config.yaml
model: "image classifier"
dataset: "crops of objects in photos (Visual Genome)"
image_size: 32
activation: "gelu"
head_dim: 16
fused_qkv: false
init: "kaiming_normal"
muon_scale: "original"
orthogonalizer: "newton_schulz_5"
adamw_lr_other_params: 0.0025
final_lr_fraction: 0.05
warmup_steps: 1700
weight_decay: 0.01
Rows from block 5 of a small image classifier, named by matrix and row number. Rows with one number belong to one neuron. Each number is 128 + 32 x the weight over its row's rms, rounded and kept within 0 to 255. All counts start at 0. Numbers have three digits each. After the name is the row's rms in percent of the matrix's.
After each neuron's rows are labels from the 100 images, of 14976, where the neuron reaches its highest value: "responds to" is what is common among them. Only what is clearly more common there than usual is listed. The data: crops of objects in photos (Visual Genome). In brackets: how many of the 100.
# fc1: MLP up (model.blocks.5.mlp.fc1.weight, 1024x256), inputs 0-127
# fc2: MLP down (model.blocks.5.mlp.fc2.weight, 256x1024, transposed), outputs 0-127

fc1.0 100:116136161095117093180154107113080177137155106166119123112126157138103050113090123132097093130098188086080157169076142117099144097094160135167089129141144163123143136100171133102107098136135098116111170128095082104092122180159093088113156142157102068135126188153091134189132104109088144062107120136141168142111104106132091102099113138156124190191091142154136170176139142171133112129099
fc2.0 089:089106180170189123145166163120108139083125111146119213188098095182114109144150173099103102092064100169113117105126163122067166097122035104091087083139148106235135116095128119090151085156140099168163158193123175096138119138131142139063141103060145187117102129117116153170153097131161132109111129106138133169173112156114060133164125149104163147127099115148130152157141122158127109125176
responds to: object: tree (41)

fc1.242 108:082116190090121150173160185134123188096118155131098086063151119180139156154082126111101108161097105152172200114137144100179129154113159160112139188143108136139148111056155080147099162166176111095152181146151162132151073101135158052149067189164139118117135127125133101124160116171125156166128130136139177111137114102165138138100124122158067167167167124159116090141069080154108105154147
fc2.242 097:080136206161142146115141176094132130167167096102164186137070151111159150103224157137131142148092104142100130134125130149075166122150191103131073158090133194097127107090163137106087077102080166107087143165161253086111119077127156156134120134148067107166154178139132130094112107134102138029052118125157132091168091108126189124104130195127131111135125121126111117139124127109134093165085
responds to: object: hair (31)

fc1.343 107:132098116099128167148148112112143143132129149089095149134121150159131169186118153100109166178132113141115120141129146155152151133108107091155146138081157133069082122110179089093116121078130111086113122164107143087130035160079058121132178134084114130095171078112081174160159160159143145125113143155179105166150039072125050101182102183151111107161127074127086117100105215156091189155047
fc2.343 098:072092166148151178141107154135152086151091115119103111140103161152166061115126113219069143106121143114098065073111148198125149088083122159141116113111137154143205131121155164108122145150110155165132192137113135166121089186117141152162158104165131134123142188081127132119091092118154155206143084095113157116061118133121109122122135139075168157108081147123084065103060108095145122105095
responds to: object: hair (36)

fc1.704 099:173127159084117168176168084140133130139146144129146143062081101126126129120105091143149128148087109097135141114200165201146147179162136164113092150094154128076169068079115165106095080127100137135121130110126103163113093107121152141056111085158113098101122173140119131160136122090131104102092136165123166143094078131174100109110163128147175118114104069122197146071169139112133084132131
fc2.704 099:061153116130126123092091177176086163160179152145102114223119154153154113152172110093077118112140136078136132184115090136142169109140125084130140135129137079146125148098111180156087123155122158101150112130104161105104141093078101132094157170162145141124118142116100188151135099066119094087100087110139166149092148115181142105148081101120153106158146158117087152129136143122136150172185
responds to: object: tree (31)

fc1.249 100:091128137194146089093084100121028140161106145099066065149155164097146158116089151111099118165056134079148095126135211091214140103126165158115125139170128136154124095117093114155139099108159163168133115130144116203115140113103132118200198128136195117164122106160148120137141162094089121109165132145128134154182130099207150181118169101041086099162149165106127107097106149133120140188086
fc2.249 090:103047109108119156095147105150093097137151162101114181127138098144102070093109105085112151127069165166109137084134091196111121068188188171113149105103118092111160106100114183103119127155128140111093133174094088161100126107169109133149129135154149166088096176185136105182129134187096092158091116166094118159155151119161096113092068078124102087103147091198130148113108154111151088110097
responds to: object: hair (27)

fc1.590 099:134141177126130154143076135098087178166175088098128112106142139144117122146070125176132102150075119149089137113094101083087101107110095144135178119150086060113151085133179130111106119103136081094121129132211187126117169138164146155099162162121171129137141132145148132083111115140132118125119121109126145124085162085151141086145111111155070191139152152174178193080194056127108144158161
fc2.590 099:149053130113103086168142106169135134112127103114072119053152063109118126129119143082134093096124156106080120154100162093136200145138105168157158138187172115086105150055161149127135146144071131148126162083092164155164133119197108194126114095100082134129089089128165152113136128125109066155126113161127153054133149120166136125085130100111137093106124070176092104186108156128135140190132
responds to: object: tree (25)

fc1.367 106:087089164153089146160110185070136126132115080073105121081105212178144160107147109125089169174097145129140080145125112162176095201056153129150089129099148167126155080069181135133162091132140138151172173184179097098069145180124099137159135042121151102184138106097100115101151141109126154069183094168125096085137114113171113159123124150156133104125167164154126068170124135110107162134135
fc2.367 111:148119188120112128147099091105111120119096124092143095118158137105169179084151166127069107072212160145078159069160149128162146127088140157160162162117099175094101165077091142134141118147116149148154141165130081200127168155109097129163154096134096132172099074154109099135067094157102132207118111131120136064049073101044146113152124113149147137107135131216147113085208094121117108080103
responds to: object: hair (26)

fc1.415 099:105180152149157114076161102126116127101091160112153122134078122063218091088129172104117107121110096109094120119076104112135157085141143166166157117155149123146143104121123115155108062074165085104166124148121157108118159186116141136094141112178117187124083126039143127122106150113110159157092173245152109098083114141134168135086084132153186101170183143195117114144144166085142076175148
fc2.415 093:148186122074116125122088106162118160157143135090096144140135064115133103128059142130127141105164129174149119136110138116177179091122117145129176144167111057141146185112126149110129122155159126127147122164131152141138163167110134131074120174145106170199153125142115187144148155078165066164114091066090169076137141068044138099127092131145145096162103135167117128149040109160121122064094
responds to: object: tree (27)